python train.py --arch="transformer" --train_examples=15625 --noise_aug=0.01 --qk_norm=false --parallel_block=false --subsampling=4 --eps=1e-08 --max_precond_dim=1024
Rows from block 9 of a small sound classifier, named by matrix and row number. Rows with one number within an expert belong to one neuron, the router's apart. Each number is 500 + 25 x the weight over its row's rms, rounded and kept within 0 to 999. All counts start at 0. Numbers have three digits each.
After each expert's rows are labels from the 100 clips, of 14848, where the router gives the expert most weight on average: "loudest band" is the band of the loudest frequency at the time of the peak. Only what is clearly more common there than usual is listed. The data: read English sentences (LibriTTS-R).
# router: router (model.blocks.9.mlp.router.weight, 32x128, trained with AdamW), inputs 0-63
# up: expert up (model.blocks.9.mlp.up, 32x64x128), inputs 0-63
# down: expert down (model.blocks.9.mlp.down, 32x128x64, transposed), outputs 0-63

# expert 25
router.25:486478514514533492479535502493502500496493519485507478497522515484488471527530488478517543491510511504491498456522533504500506474499533452497509483469474568516507513480523500489476462482542484
up.0:516535499499535506478473527564459503492528511496459506468500507480460518534502521483486508488492533504535501502467512534523453519486465485517493528496505521464473493475546500435476456512462502
down.0:508555509464499454514452480478528485512530508512556520495492465536554527481510505546505554487523520506495499519496498489488511525537481536481491502479493518497479501473526540523499522498566489
up.1:511505477495526493541499496510513530506511482519518472491523526484575465505517472478476506512479517509482512497577534540481505483487518539506514519500500522472512535513471462487521536492456490
down.1:424520505514472468510468513484496469468498525478489500521505492518495529507521448535498548550479514506500474501476462462470507522474526515488516515454478468459478503511544456473472487545545507
up.2:506514489524530476551471476483562536484492469490567476506518521486511498494531467507481487562483506531495498493516529506478501424484519485513536492488538522475494552505528467500508507454504512
down.2:492519476494427525513519505501491489462534466531507502503499514527513483527494466493495510453507478485529495497462458460498507500497499540461478524479469438480468478524521462447465499544514483
up.3:529490476458542546489509512536525508493483494499483482482478488529435483475487543469529475500533495468516535522498467530508525495530522505541464441489490521515499520516509529512477523485487476
down.3:519544453504491494499513468510481491493528472504495517499537464488549511508476494494500460513498473516502527516494511508451514537515511480494535499498461552538538471499494509515530464537473486
up.4:532506512487496492519491482483495543505486527473488492509489534551506538522482478549561522494524525498484500494466530516469521493491487483538495545500441491479514454485477498488507589481521506
down.4:513538495508495520465517510513525487460506489508509467450517488487479479500520560436468522556501506534529511484507466524518474471494493505510517468512492534481477541496543477512461438520489487
up.5:481512504461500525482505493493498543526477469497476525475515506492423482470495526485542476471516491507500492485530492511546499523466503518542489505458482479566519465469480553478508485487489477
down.5:517516480505549529453528524529489483502525461474493511502521484514564520470503509492464500503487496501503521509463454517522499510498527493434468478532508566503522515472499522533503514499504493
up.6:518531464471493526541489537506494527487523476520545498518477492528534460463486463507440470508502531494464525516551491520483516497464518516497528516496476506478512540506518468515492526452488478
down.6:465507504503471488521459471524502474494466491505482475485501478481496505548515490506515557521506457500485486515445493488543525490504483513456488455510495426491466460535526494523511472528531525
up.7:521460525535501532508489437486440506495492568513462466512488517523494516475498553501518498514500522489485548473487476534491494501505525485511461540496416477486483487486486508511519518505508517
down.7:473525492471546484493543501517525520458477499483504495498558479493505467469535495503468508498524489516510517500502534497520500487551465508498495485501507538564525509494465502492460440493482484
up.8:499488486490469465567507525525520462491516475503499504501497503532503474503517500509488465460516489477513529526504486510471520504475536516450472517511507476507550528507497501475463512481496511
down.8:512510512528486507516478526515525492534491510506509507548488517475489492515501502488508492524538512509459482468517488478504511484559483490531553496505494499512492502543491521536523524566504500
up.9:529488487501540476509474493491497483486468452477507497495497536510497515539507467475500505474469527527501548467443499499501516486484436496490515544512552503505453509512499485523511501471500511
down.9:467480470486503521482550488449452522535532542502483473471468468500511445473487562501474498513546473474490491494511466510464520493509534507504479492492506543552521463510501499505477440486474503
up.10:551512468487489476576487479501556501483498469484572478505444479550538477502493456505434457517466506492519498481523514508470506534482530529478466524523541494493533505493517472502502544466514471
down.10:497539492508458516535488509485498523465502516499481517489554539492478499570540482512495529482509512518493490496436462492535503484527494547487524492476486456484459467562516491525505513527525518
loudest band: 4000 to 8000 Hz

# expert 7
router.7:502519490471534475510505535491509530504496493468504506535536509523500498521525508461482517504523520478476530426493499506477484501454491515500492537501531510521485478533510513488498538444499503
up.0:473485477517508482572499479528528504523495510514492479536503532507531476516556456477508495525516508463510531494496544472478477524473501469524487536505465520506490500466495510535490527486460533
down.0:504458518497438500503524451491479494515508538509529496537500487464480524506491470520476485484460468489534527482485511523506567497511482519503524510542492481498480537474461506494492500527515468
up.1:471478485531509491589465503523541472454535499500534496524506486495549488494511449486468498550478509480478465469504563496488514461505486534495570510523479534518488517471531479497479492500523522
down.1:483550514495464501501531495457495495507532489512503492486503509483500492532537434511477515437446501519521482498505486501489524527506537463473494466480515490473498506504517454494485489533543502
up.2:541524497474503505470500477483509530454458485493498492505478504516524497465491545523502477488492465499515539505510455458493506464544495507512445561466503491525523502476499483524530438509507523
down.2:523471496489491494508458581501487515512533477479469482475532499461521507519480472435470488501531486560517459490488532556508467463478489505490507511502490510474512491501495504518518549488472504
up.3:540520523495517489491491491518467473540504515504457495541455542491474521442485563517483517466521524501491460471523509521463514487486470457499515514482523511510481521476534507453479490478480505
down.3:482458473541464491522516498492521465454511504509536522496511512505513491533494460521551516517441491503483499528449478467504506494499518537519475474517496485532499493502472564548480468507524497
up.4:528514503473500499503510496475502494478518446538526519511532474499496451508483492488522519483526482534478529491501480483503488472483496526475516501484497517453473502562513507508493432518470470
down.4:489510529497489460530484516506479476509510498499488485517500537542505547506532560495510478497474520487532443489485496490497517534486502449514544489518544449529519543464503489482501529481534528
up.5:428518503538517481469452499495517538481518505487462516492489504527485492542526451471491492495549491517505473467469516524494517546488531520479534519474472520479533500526464518516499530485496449
down.5:477471483507475492483520496507523442485522463512521495466551490463493478474490523528486523508471494475489528534543478469510456490517482463514450491477569498496520528476523500495490483534491531
up.6:482487486469520466485502495478462471514515507505518509490556473536484556485472483502512500483531465562507547458475503520516492511461504522505496464495486448535542509520505503497515537534472474
down.6:467503512532523525486511535493504511503464487501495515492481482472475461497514518498510500526515522449462469533476515498485501480547456460518497500486486490492465481517507525481533474427498497
up.7:530518554512549481488541513480479456498521489508485485507503546462510546495499555499471511460501494480494483502500490468474483453495472519549463493514487515504474531562509489470475502498465499
down.7:514497465499468550506491494515508495465475515522524523548505486525438504514525479493578476526484498539464509499477486517497539538499503504480528492491506486492505471477471525517476506487547541
up.8:571510519418488494455535494520465505492533490495526464495510492568475515494491489522519530459501517495494481494530524543507526518511461497513489560530477539469526502478498506524495504503511495
down.8:449501477477490521509489482527487511505493501497453511531500465525492502500513512512502506488515485442461497502464518489508475477492440510516475490458511482520471536508488517525490528479444476
up.9:532479507463468490487531445443501463496502479477512537472525516541469461509517532525542486531475484488494514535461515507535513500480504514518520527516480538545503475492510477492487512493511530
down.9:463502513500548494490469544473491512496519485499474446470527486506543536530501509463494493493553529515493451489529533505477519523527522491490493530488502506494505486506489544513506496472547471
up.10:489485534514516480479526516472496490506554447529531478499491481514439502504494530477510511487528488516489543513510485471485534492498482491547461521550491496522464486477532461451509474453478544
down.10:511544516479478525511525506529516512452434550483519511530528511526484492521522493480510464513473540511521460518465469527491506475503507538472500507502520512471513490493503540529477490498515521
loudest band: 2000 to 4000 Hz; 4000 to 8000 Hz

# expert 30
router.30:507495485473519493495485507485514472500510465525503526494495495555482518557553493494500485457492518538509533527496505506493518495544534497511482517509469516524546481492504490474495505479532547
up.0:481513536529446488536526518480478476500484499532523492492456526529537528511512511506493510490505481548526507506537497462496483464515475493506509451515507517541473527481534549488482517500518505
down.0:495480489483494479537518468502494511484473547466507519543463439458526490482496474481508509495510517465494484514536497498472492488472509509518555542534498478474479549525488438492496485527516493
up.1:489455493477511486465529491525494529487455525437470506502520467507489482472497515509498487491543520504509536465479564547536520492534499475516490535529516482530514531468491519499529499448452502
down.1:523563521529486486451489507475473480571498507549439474524520505475511515512468555490528523496501495505533499502517506518550462492501479542497478480508487498505522500499499516507542514496504462
up.2:525482510455521508475541561541492497526483508511471503492481508501485482502523473485504479501490490467517547455496491517521495486499481480503523518486504488509501503515496556469514476467456477
down.2:514531473527482509442468476488453509508480488461474509524505474471495503511495555469527524555511499505502514556511505505509479492485519494504474466501522486511483499513466466573526518483472484
up.3:441465518515467476465513474524500517484484472553490480535534505478470463493528488526502502507495484491502509502510525476509532511496493529520459521492434481490521442479477482506510498475488489
down.3:485548514501487489523483509526484545542516481487561511496476524512512480509510479497463512496502528478526494503529492447501491483500470494482544490503602510538486495511480521512549519494525494
up.4:522514501497510493590522491506515487481524508511543487512518498492555472477482465500461522478463498494521483478562528467468493455512532495471549483524517503474492506527513492480485500500456526
down.4:502469484498435500519500481444522512505546505498489518522459508513496479501496470515492504545486508496478471511446467511489534495480516509476497492512484477447504535508535450479477477531539465
up.5:497486532552478481557531525500524437532533516502506494527556512508498513518478481481468489480491514508506525532518487503503456458473514515459531482487516534485483513497541521470504512493452478
down.5:511450500464497516492448481496536527498512494455471520520456499505489486494536449505508514525492493446474461537484513464497501478497492486508493559519489473459495530462500502536510522511531491
up.6:481514513522507522501530524467491515485516479490491498519516473504492469517530527555568475514555529481548520513536489490485432487490504485495534499478520488517523517530532487459516499445472505
down.6:504462512480494476428472489505542506509507514520530513510504480462455530461495485512495523468490540455524473490474483550512512480476481479488505456502489486470526473479441503494489498543531509
up.7:502492475534527491566492504507541530465500490542533478482482496500515475482500437476484495476471531497492506483559545519471495478497525495500556467517503485506486512502522487486473512509504546
down.7:506464479514470491503499478436532510501539480480519492492479507494490468496482474506514504529496511490494467506448450500499544486459507482467503501499509500453509545518510446479499487530535462
up.8:505512512506449487535517500507498537516536452527518473503491510549514491475473481482487538516473524476522510498521517463488494460513538491485521505508497531472511517499508498499501487496484514
down.8:509445506465481498482518490438518470495540528475511531517483501498526505496530447519493516516520513522528465535485478478491476487475517526519505511487503482461465503538541485453445497507517458
up.9:477484473503530482558514500516512449500494510497504515481488489511548507505511419499468505477493501496477492477561534520457489490496515487537518464469500455500530492523475485466477520460517525
down.9:525503506454462453469505473455514529517532507526501502477487515481499464536515479511489509517452547516505481491471461483492510487473538486470473506501474536479506499503523450481507480543508466
up.10:504510491487512440477525499514492450478519544537505539491484522483571472524472463507468524465512492470484476528522529472493490499518506475501563504481488516507465522453551471504498482496537473
down.10:504493522462491511527549494486534508463464463438515463503484474473511483501518510505482504522508530470531450502498464515493508527490474508495486507504503508443516455506502470500471501527470468
loudest band: 2000 to 4000 Hz

# expert 1
router.1:515528529460493507490506464499526538482542515508492495511505465513505480503497474507480538481512515541499501492532523511506511503528523492450513439509490535492489479539509481496473499507512498
up.0:498562517494507513448493447480509521489488478488481526478523489519493513505506499489501545494502495510544471506488531549511501506488471478501513441552487514512475490515541524530495526454517499
down.0:502505452482522478483505496476484507475494488522488456520499488460524505498482496489534468530519496492476490533476479495487509501481511460450538525496513459477536551475533510496511523487553464
up.1:508484479522517458508507539537477525481476498484526476552536470484531513504511563520493481541483507501521513511499500526529525511488521568490485529503500491456504474476480519451515539517537493
down.1:483503511511499497515511479495528559480516549514507549419509485521491471474477488524469507537539501497502500512485517492510453495494448507519528516476515523509516533468510481507486486472494534
up.2:476479500470464496455498498500478423478510479485490529507471482524487497533483494494474497503498557509469528512455516493494495534526521476555510504498464518489491474483482510548471501496479496
down.2:496517552542499524494486533505459520540508476501507442499515470490546485485501486502528464501509493509546491512520482487539502495515532522479497536476481476493525522493441516504505465516513462
up.3:513507514495507497471472492490486529542503527506494449507471503511462477530503509524549512499495480445483569463430518526505502526460473480505490525488469522496495497510503469519503524479482523
down.3:509505523491469490479475479493479448488543546480486509534546488494516498512490515479475512524512527515548491522535460485491456539513520514451476476497534493503508506489505517543528522540526517
up.4:445502481489513518502500539497509463531525498473487485497497518461510539529517496485477472520498504468488524475521539481478543505508515505491511543513512475501511489481524516483517558513483516
down.4:500492479514502487499485471503484538551488565518492520501503508515481474485552511520496517484498481513522467518451492489516509427494493530538526529500522479494518537470515526521515438495495469
up.5:447470455533476501498473495518522504510505501494523504516505502466482515487532505472479474541514485493506463521491553483484507513514485495490495531459434476524550487511511440518488544510474530
down.5:519527515534451518509493525496489477529417504499460518519538521526515475508508524542530499504519492501507514482500475496501557512492526519474477470481524498493513524562511521533502502498537482
up.6:477510513503484522509542560463491529512492512527453516581498478520517472499500529506518423474437530479499518506459479496515490488467479492531495492497487469496505454517500456519483508514494480
down.6:485509532503499477478511487511547508516499480486507502491469518496526529478498507486525499558497489498494530518527472513481497484500512557472462506501522488479481524498428505538477553486469498
up.7:506518515487487453449485519478446509487472478526499491492485539511457474520490513471519478512520522533539518508499517513512498508455515512491442521515488488511467500512501455508545499516510475
down.7:540532536479521482509528496512527489527492541509509550494514466490494452478498515511488504493468480491507511470518498462499520500502455471464493489483512516529486476453511519461467521495505496
up.8:514490494553518523564517498544499496486471497477543442483517518471574502534490487466459501508505543498535544507529468546526477481478560512504496524487525461469473511514540485474486525541489517
down.8:494515502501488485516496487461498517479517537518463498494515472476481540443512503487492519498499497478441439491467507495468547453473476523539493562477516521501505488504473480488492470472535489
up.9:547495485458519501423476521482455529519487507493469496476500530518460467505491536466567497491528518492507486484438477508496496528475473487499471494503468484552528522491481501483479506476492465
down.9:496505532518499476460490459493503457483526546490494500567490483492484503478487513501496511519549516492506452501500473465487492525515514473439497474502483498500528539501487493503525509535539521
up.10:495521487490519468488526519539467489480493490499522480488559493516553477481499499444518473523474507522491503517491511494515480508541547501482521516489528476520464531498503467507547494535489503
down.10:511491506541505482510516495502522529516500563501502533545485515447469528488502495481446523474468477487502483476521517494482560490471453496486507452532492556490515510495495455521472541455520498
loudest band: 500 to 1000 Hz

# expert 24
router.24:458513530468497511499523525439494510521503476489525514532475439505504523513524517482498483512540513524485481477487523456491467475533533471479520555477461486476495480528526504520466483435503563
up.0:575492484464469515460535530499487446518530491523550464510453491537482483473487501538476507528526520528479510523533479491529467511518496530504483514514504525493529501465479545460535515506456496
down.0:489520511500486497501501546495520524520509535511435528493520480471486492523501510522526471505511501526489525475479498464517484515499497477507513481444480438504520418511498510536458483489551487
up.1:501488467524484487570482523506500499442473509480509541503502542489500506484517486536540475499472493496515529514490485495501518493520502444451496468485500500511533481519501504533495497512465493
down.1:485492505504525506473513505463498500504516516505508484498477482487547500525508497505480503489500523509482457468508559525461496498456474539519478494505553514447466541521496501453523467515591510
up.2:499508531494478463503504524535494541475479503482528488496514480516504470486500510475578509530518498470476489538444507543514574480499476474496500510479496516468487473463544490511488507490496528
down.2:508516508485533524531499465477506521523515529496466505471459538500520552495497506503493480498463482542533482524532517457547494504519524532521489495513515427504535531528505481449535499496438514
up.3:507516498507483492474494499516480483513501534552528473491512442522501467459488509433514488499508509457481532524521482525537455523492479544496512520506505501492491503456502509505527510497507502
down.3:462448484498540534501488511482483508544475519468451526515501545499509531514475499504501487514493492545517463519506505454501547499504486470504499480456467461528483473523487541514518521501489492
up.4:520477483493516487501494470485539450492526486532549490483463473510530512508516502500496504534503525476474492507499488490527501511464501532469513513479474470526505505481476501497498534500510507
down.4:477500492473487518528514501514494503486467518477468558487503494460483533507442484484536487497502488541481508481534469520475492495461487507537495513481530562506503516520498494549446504577539501
up.5:519499502520451512602524464483536464449538491493484505468488516476513508541504445477491487503469510497548544469495520510497515516510524467501485459486478479444504517509501525513489538520504473
down.5:526479485460488453482468519536520497537485516521514446520513476451530466500519517553466512497455496478440462445512486508507505473470493546485501498508534507495458532532429468503517486544522518
up.6:489528457464485503539495510467533493491530531500479506511489491528495540507503481489465478483518479506454465482513472515481479491506515509474541491516477504462475483498525480487503527513499529
down.6:500494459494477459493519466495512509484499562516530492517525506508496540496505462520488522521488527541489537488493489526524560540460562494486480475491515493525498486485476491512500493522508490
up.7:465505493503459502507533506558483504471531533468493479551551489502456470518489532536523519462514484456490514453436498539516514521522465480515445527503508502502500533531548493496530511547509482
down.7:520451489487518504502493478459490490510440508548504494492470459526552523478571477522513497497474522499524498543519513488505493476481541516549489464492467495506452496506461526477493505462519495
up.8:550497484482461508464539508493496449530497473468507477503526509437498514478457535477493516515512487536498532518493453503507508495498515519489531505520550484511532513557537531511508491466501460
down.8:477508501485521494496480519483464521539478496523512530491501475526471514500515470535552476481507476479490509505498500460507472506480489482501505423467483472496519528496508535527483525516559521
up.9:505496485527556487494486446492533488485540527489448527491525494501492500513499496455501492482461503501493478491470506514492451481460495487513482504478493513507485459505495508462520512486471542
down.9:501480497502460498563515511471499546551485504481478481478507535539519500466493498533494496471492507462491519494489464461549520482540556511509513498468472490459491524552516467503505494494554461
up.10:514504488501503486466505485508496492496512481506494446500522502478496510528503512530493514499502473516473522530490496490501518516535487532494445514522493559536519476506521495516523525519534515
down.10:477524524510441510453505480496461505475486476502485559491489507527508489461459537533533542536485500478509512503501551481552477483500509479503500500447491451484492453503508507486517488467488517
loudest band: 2000 to 4000 Hz

# expert 8
router.8:521467552538532530490489490536506531480498552512491504474510456532492495560468492491512513524469522451468469469489497431496508486542503511483505535490503535465503482479517475514481463465502531
up.0:472502505524522532473507498500499568485455496520477483541537526538467534538485547506492501484527513467510504490482510503501467482532527477532517506521468512477498517485546514447479490467549497
down.0:529498480528488500499464484483464499469467499490464536485503507526550457488517486535482513477512506500480511504539506532478528505504482553514438485477508498489517456505476485546500493466445526
up.1:514539484507528498525497540513484510517505501562530513513536452543500516478489469486490524491474508533500559452496495519477512490491496542489505526525486477484571485519507494491517502478495512
down.1:491498479471493471500504502479521450475516537479532540474502565460513507503516475520489502501512521521508484564531501526487548474523501521527516479520483498524468485505489480522507504511483460
up.2:527457484495492529518491513480510501506513528486541490495506540429485484473515522512468551530487516508533500509499522472471525506521519498488523539489495468510516466519481526527508522487517480
down.2:454513501494470498482499495501499500547526468467518478478525484504516543531514463488559471506495525538543489483501489525510468467453470481496475517509510507522498531473568482494497517471502522
up.3:516451504498543511489448493512463463516481495507469482521510519562523493533474508530530430474513476491482496494532483515479513531520482484506466493491503527493534483537498514517493483483513510
down.3:478499533490484519509548464531478515449528519512490472545436488524507503507535523503499513529523512533505499499467494472517487485517495454503499521472499478529483495469480495543516498526474462
up.4:455535490467510514504491494485534508517489461488511523499513517487551483486493446508499489530491491468481543506511488451452524474471530455532504523557476500535508482508492488490506492478515546
down.4:545486483498548458522527504472535479480513491469545512463523537490520549491463541485496557454534477529483482506500482485532506504558502549504512517496477501470495504495489509477489483529552509
up.5:487450487467503516490471490472533500540550449540534472502506504542510523486524503534535509525525479494520501462563506463469492499508505475516489523509498511513496524540492440496510524477464539
down.5:475503538565501498517477468551497505508471465510505517496490496511479498545520467468491501485491498498493472499506507485518483499486515476471494507485480532478466481494496438530487486475544489
up.6:479495528524478512459510481505507508514487486518538523516462492495474497530506517519537474487486507507485483457472508523488484506450445514524468483469485553540470467455563496526513538491503528
down.6:510463497459557510522534548478454491503478479474446490493522531495510519497531529455500441491503516466542520558489523520473526528526500489518487518506544516484525516510475486541504471480521490
up.7:490517465490514498503494534492511488494509508492526529549497492456522511486504468491482488508474428534520509473447502466520485500477482539529511528506494500507473521520477518520542521506461469
down.7:520507524483483525531526524468457526510501501520475498471494493480469457541489556503473476503499497464480497502475449553489493468455482526490509490502486503505566500529489480491483522493508504
up.8:564491491506501488486466502550496487514442487426568507539520528498494536478483515475497532486519474469531512508508509506501510483475481513520478501522518515486532515530515499496468491452513499
down.8:490488515492485517567489499506509519458515485526489514479558502521490506512518539477518487495511520512480481521470510513503466458531506497517477491484503472487501508465457499485516508512523474
up.9:475524475538548545544522478502501488528501502463495514512521515525501513530503429489532474508491504495532438508491523489501533513481503518529515489504480545511521455498477492461555490513537508
down.9:504546497495468449498483480501484508461515478511512457500493492456533488483496509493522494520470510478470510458534477491532466460514479476505453464503486502503525509497490548508509493516501539
up.10:498531484532484516510508526528481516529508467496463500453544487497471503481523560483498526481541514508489493499479466512504531522517508464528481487461525530503520475487500515502522507469492482
down.10:507509519488559520470455469517489525503499502470476507496490482490506488497488519486508491543477499488466488462462515482517496501538495511526484554474476516520485497519501471514468456499469532
loudest band: 250 to 500 Hz

# expert 0
router.0:509462455518486540498524455527506483523482478461487524497498521530502492520535488486481407437526503523535509491506501497501510492533499462527525532540437511512535515442489499481507495520464540
up.0:521482528477496474540508539487540432534501514495501491539518500505505461496476466450492473521496522464502541482552495522460516522508531494502519452452510505494526491539495520527506502486493480
down.0:502489488502472514534514499474464545435485459509508525502470520504492551497531468496488505488493502514502500542506524512470536471444499518507486490526466519469520473505477453526480467490516486
up.1:526447476539479489534505511519526496493505493489497511516520494507501481494561520507439498519462526469491521499517516451521527526491522460473499471480519531458511497494512507530492508468518538
down.1:489487505443524492528465530497494487540488486474521502537512458497519536512484488468522490475466492529518542491507514523529500466497544525527484522487494510509465475526523451517543494515492504
up.2:538495488514501512486534497481492493506482509513521501480465451499477448484487490470499486509516468530483524494498496508538459487519467510499503509480515486517512510498485506543536502510487461
down.2:491513532537457455463523500489541543571526481504496496500501489498533519519499461504510498494505484512517456511495468464530487530494493485446474480519502498518492530497479516449460537503502517
up.3:476492501522467518510500525475489554517497470487505517492545475561474499497558508543463529517502513487513491511510493481516517529510519528448550512497507506507497529521484525481488451536539540
down.3:470512540494500561475493448524499466524450508510478479448479512466554508471491524466511497472530529520517516498467464509523519508476464471528466519498463518511501509500509442503527489495464509
up.4:500515526533486465497521506487475524506498456496514496509528488467447497511474466469508515499559492499459497504526478475464507491490526513482545520481523501480462551510455495512541497528495479
down.4:491479473480501524489509500480488506483493493479468484493517515511537499458545496487479479487476528522539470519487499494457451495482524527525461502467520500497486461501499474447507526484499471
up.5:472501515477498517520551489524464539516485505523468542483477488545462497495518479544505542458484457519483471460486509522479450484510502537473454513457522497490467496484473466488506488551504533
down.5:502533539471488461458502480511541485495505526477508478491494486514535499482491505521518525531534513469538503501496483491525529460503480443500544512558467494507505530522478529481529539529473499
up.6:508486541476484512499521496461490479512465484504538484496487505490491510503521531534483439474486502495492508531528443526544474495515453514503502504486550517505487484510513520547520459547500516
down.6:509520464518494524490489494476523503483547527486506467493462506562490460506470472488499539503499460500517514461453465516514523499515492510468495510476441489532516463520470526447511524486550482
up.7:477505532531472473527517474486475514494518458471540497495520496509472508494472478505489512466461476508496505504475514504499498549433536467428494510484531474507478453484495534480484545519520464
down.7:515483442468530509441501514502510500466476513457532455463494460532535472509504477529484494499517513494508477515522483525474514512536493522507537522513482503489514457519494445477516505482482539
up.8:570475479463517515502503506480521495538531469508500494499507485460465505516498505506484454440484498515508548515523531484528480525488464525504537501516528495522538506519474476531526515554528499
down.8:487512485552492473477493514511470505502483484516519501494490528491534516449487482474461514527511495543501487481467516493464468516520491470531473478495531498495479446483442494496448522481477465
up.9:510508498479488460522503535488477530484501519523491533539510505539512473502526466493479495519529503529483494492474497534495468498536525495484509508469491525470514500486532470517487493484487488
down.9:510493483541542498514533484502529473489546498501506450479548494510516472489477483538505467494501517449459507460535490485479487501476496510535558521488538504496498520550528483481492495508538458
up.10:520482510501474523511529471486486488470502523516514487511459452477459537502473538497449477482529490540491497482506517508534455549463512499494451500478521529552474509506502513532458488465489508
down.10:528497506499494426451542508453498515528501474485486502455519497502500473484510488511502524487474490460554488496512445485543477514545491473480513484479501478509487511535470530469515487489536498
loudest band: 2000 to 4000 Hz

# expert 14
router.14:504500521489515516486463537492495514493511539535491496474494456539509498533526490531483534514489522546528515458513513505494517473507515483525515475461528574478490514507520491503490479462509543
up.0:482520495514501537573504509510507482495513485526531456547530498501577498446461465480532450507490558515522511507560517495501502486494532467459532512499516523509510518495501474521516534502497496
down.0:495493486477482475509505505507525516472499534472480458491442538529517548465531496503469484454513487461474477496504461492475489513497502522540556488521507478475509478555524488484501479510501538
up.1:487551529508524448486500467513500464474499501532513532479504487513463486493511486542492459444483521481493506511479514442527501509502499476514467474484452529502481485532462534479487547490472470
down.1:506458478477551510447501565465529517531471500464504482528545505519496451529484508510475529502510521523513481466505476518495513494474492469491491525521494472537519496518484503495539514516477503
up.2:511497479553512533490482508514476500494545473498501564483522575490461531457495525541482507517472498457532502466459535497445536499497496481508504502502479492456509518460505494477503566483489526
down.2:465492493546500520472455524496549517508486510518519509526495435516528488535500497492476545535485530495508529533470496488521478507497527490462506505510538515517509473511543483537510488480490467
up.3:489517532493546481470495488488507507447493516515476482508501518485484510514523516532514513471566480513504518540496497530526516511487491492529474528505495529502438492462484545502498453523520481
down.3:510486445509467475482528469520495538511482489486519528514545497508522467508512549488535500513464469501483454473541499435506499477517494463479460523505502466505508481463490506512539496464481484
up.4:445527517503519508538510513492458474516506473494496497502513520522522545476503453500492506504495554505506466501526472456509514522472498498481478492446496481466457516477529485534500538514523486
down.4:529480481477493507509493473517544497458521480548482470487483468492497499492507506500480541497479489475526498512525514520476467493510514507524558513536527465513518510535501493468468487490512510
up.5:478532503490438448500535514499492513475522489468489475495522495551484472484462520480521494525539512447531489531465451483463532484484491446505477501499469487561488449537511489494511519478478465
down.5:558452513508556522449506501480515518511489524488504528507495506469516501481474503525531487481452514505475491481521486538522502509492492488473460489479503476530550529443522544527486503492502531
up.6:447510504518539493531493513480504540474506517497509501475485497471518491487463490488503534488531471481499460473526502498433518466461509491492562536485547486486457561505527500457460497518549536
down.6:533525524510499544550512464504517457543472496521468497498485520529485501520522494547507476467460534514489481510511492496519494518491485504495528429469466478472474491496509445492520507484507474
up.7:480488472510479492523465509486503523468536506507505499510477528503505491488529457535506545510549534494478466487532503522522466513525523513498462516526465542457470511523481471532516493499478493
down.7:504517526483494484552523479501476458539487504499484500495470488545490461511497501518494462461455450500507523530462490484479513532460549491522547474456537479506528494515518468504501499519502503
up.8:492533486444506475511475538473526499528509488514480523525494478507471484541550514487506495490502497518483538493475500544529488490520486499533469499557465494489471482477461527501507501484459522
down.8:517453512554467520476545515489444499519513551511512517519540508476476514491415499509501475506515542477467496510503506494500482507518489515476474513464471500550527538484520493503476487489518502
up.9:521469512510522506552479503501464493491493536521521504469457502479536523452471444517502466499502531532496489489503514472466499467499532500525546462523516532460484516500513517483494537507506519
down.9:449528494500463505508485488485542465472525486514465473497496522527498478493522479507502524512482503496507477526465518503490494492501515499513556489480458466494463535555503485483473482529515518
up.10:460503482448522482505509476481492496507511496540545507517492479513546535477511448522526492464515530482480515549524511500517505525521496538501560467455496540491516516500514474488447515469488523
down.10:512518533487444492499461537437511492490471532423496479516455514469504482466506511502500536527492490514494463461506531508467502490498530502480480504487496466464516536494464503497491487539495540
loudest band: 4000 to 8000 Hz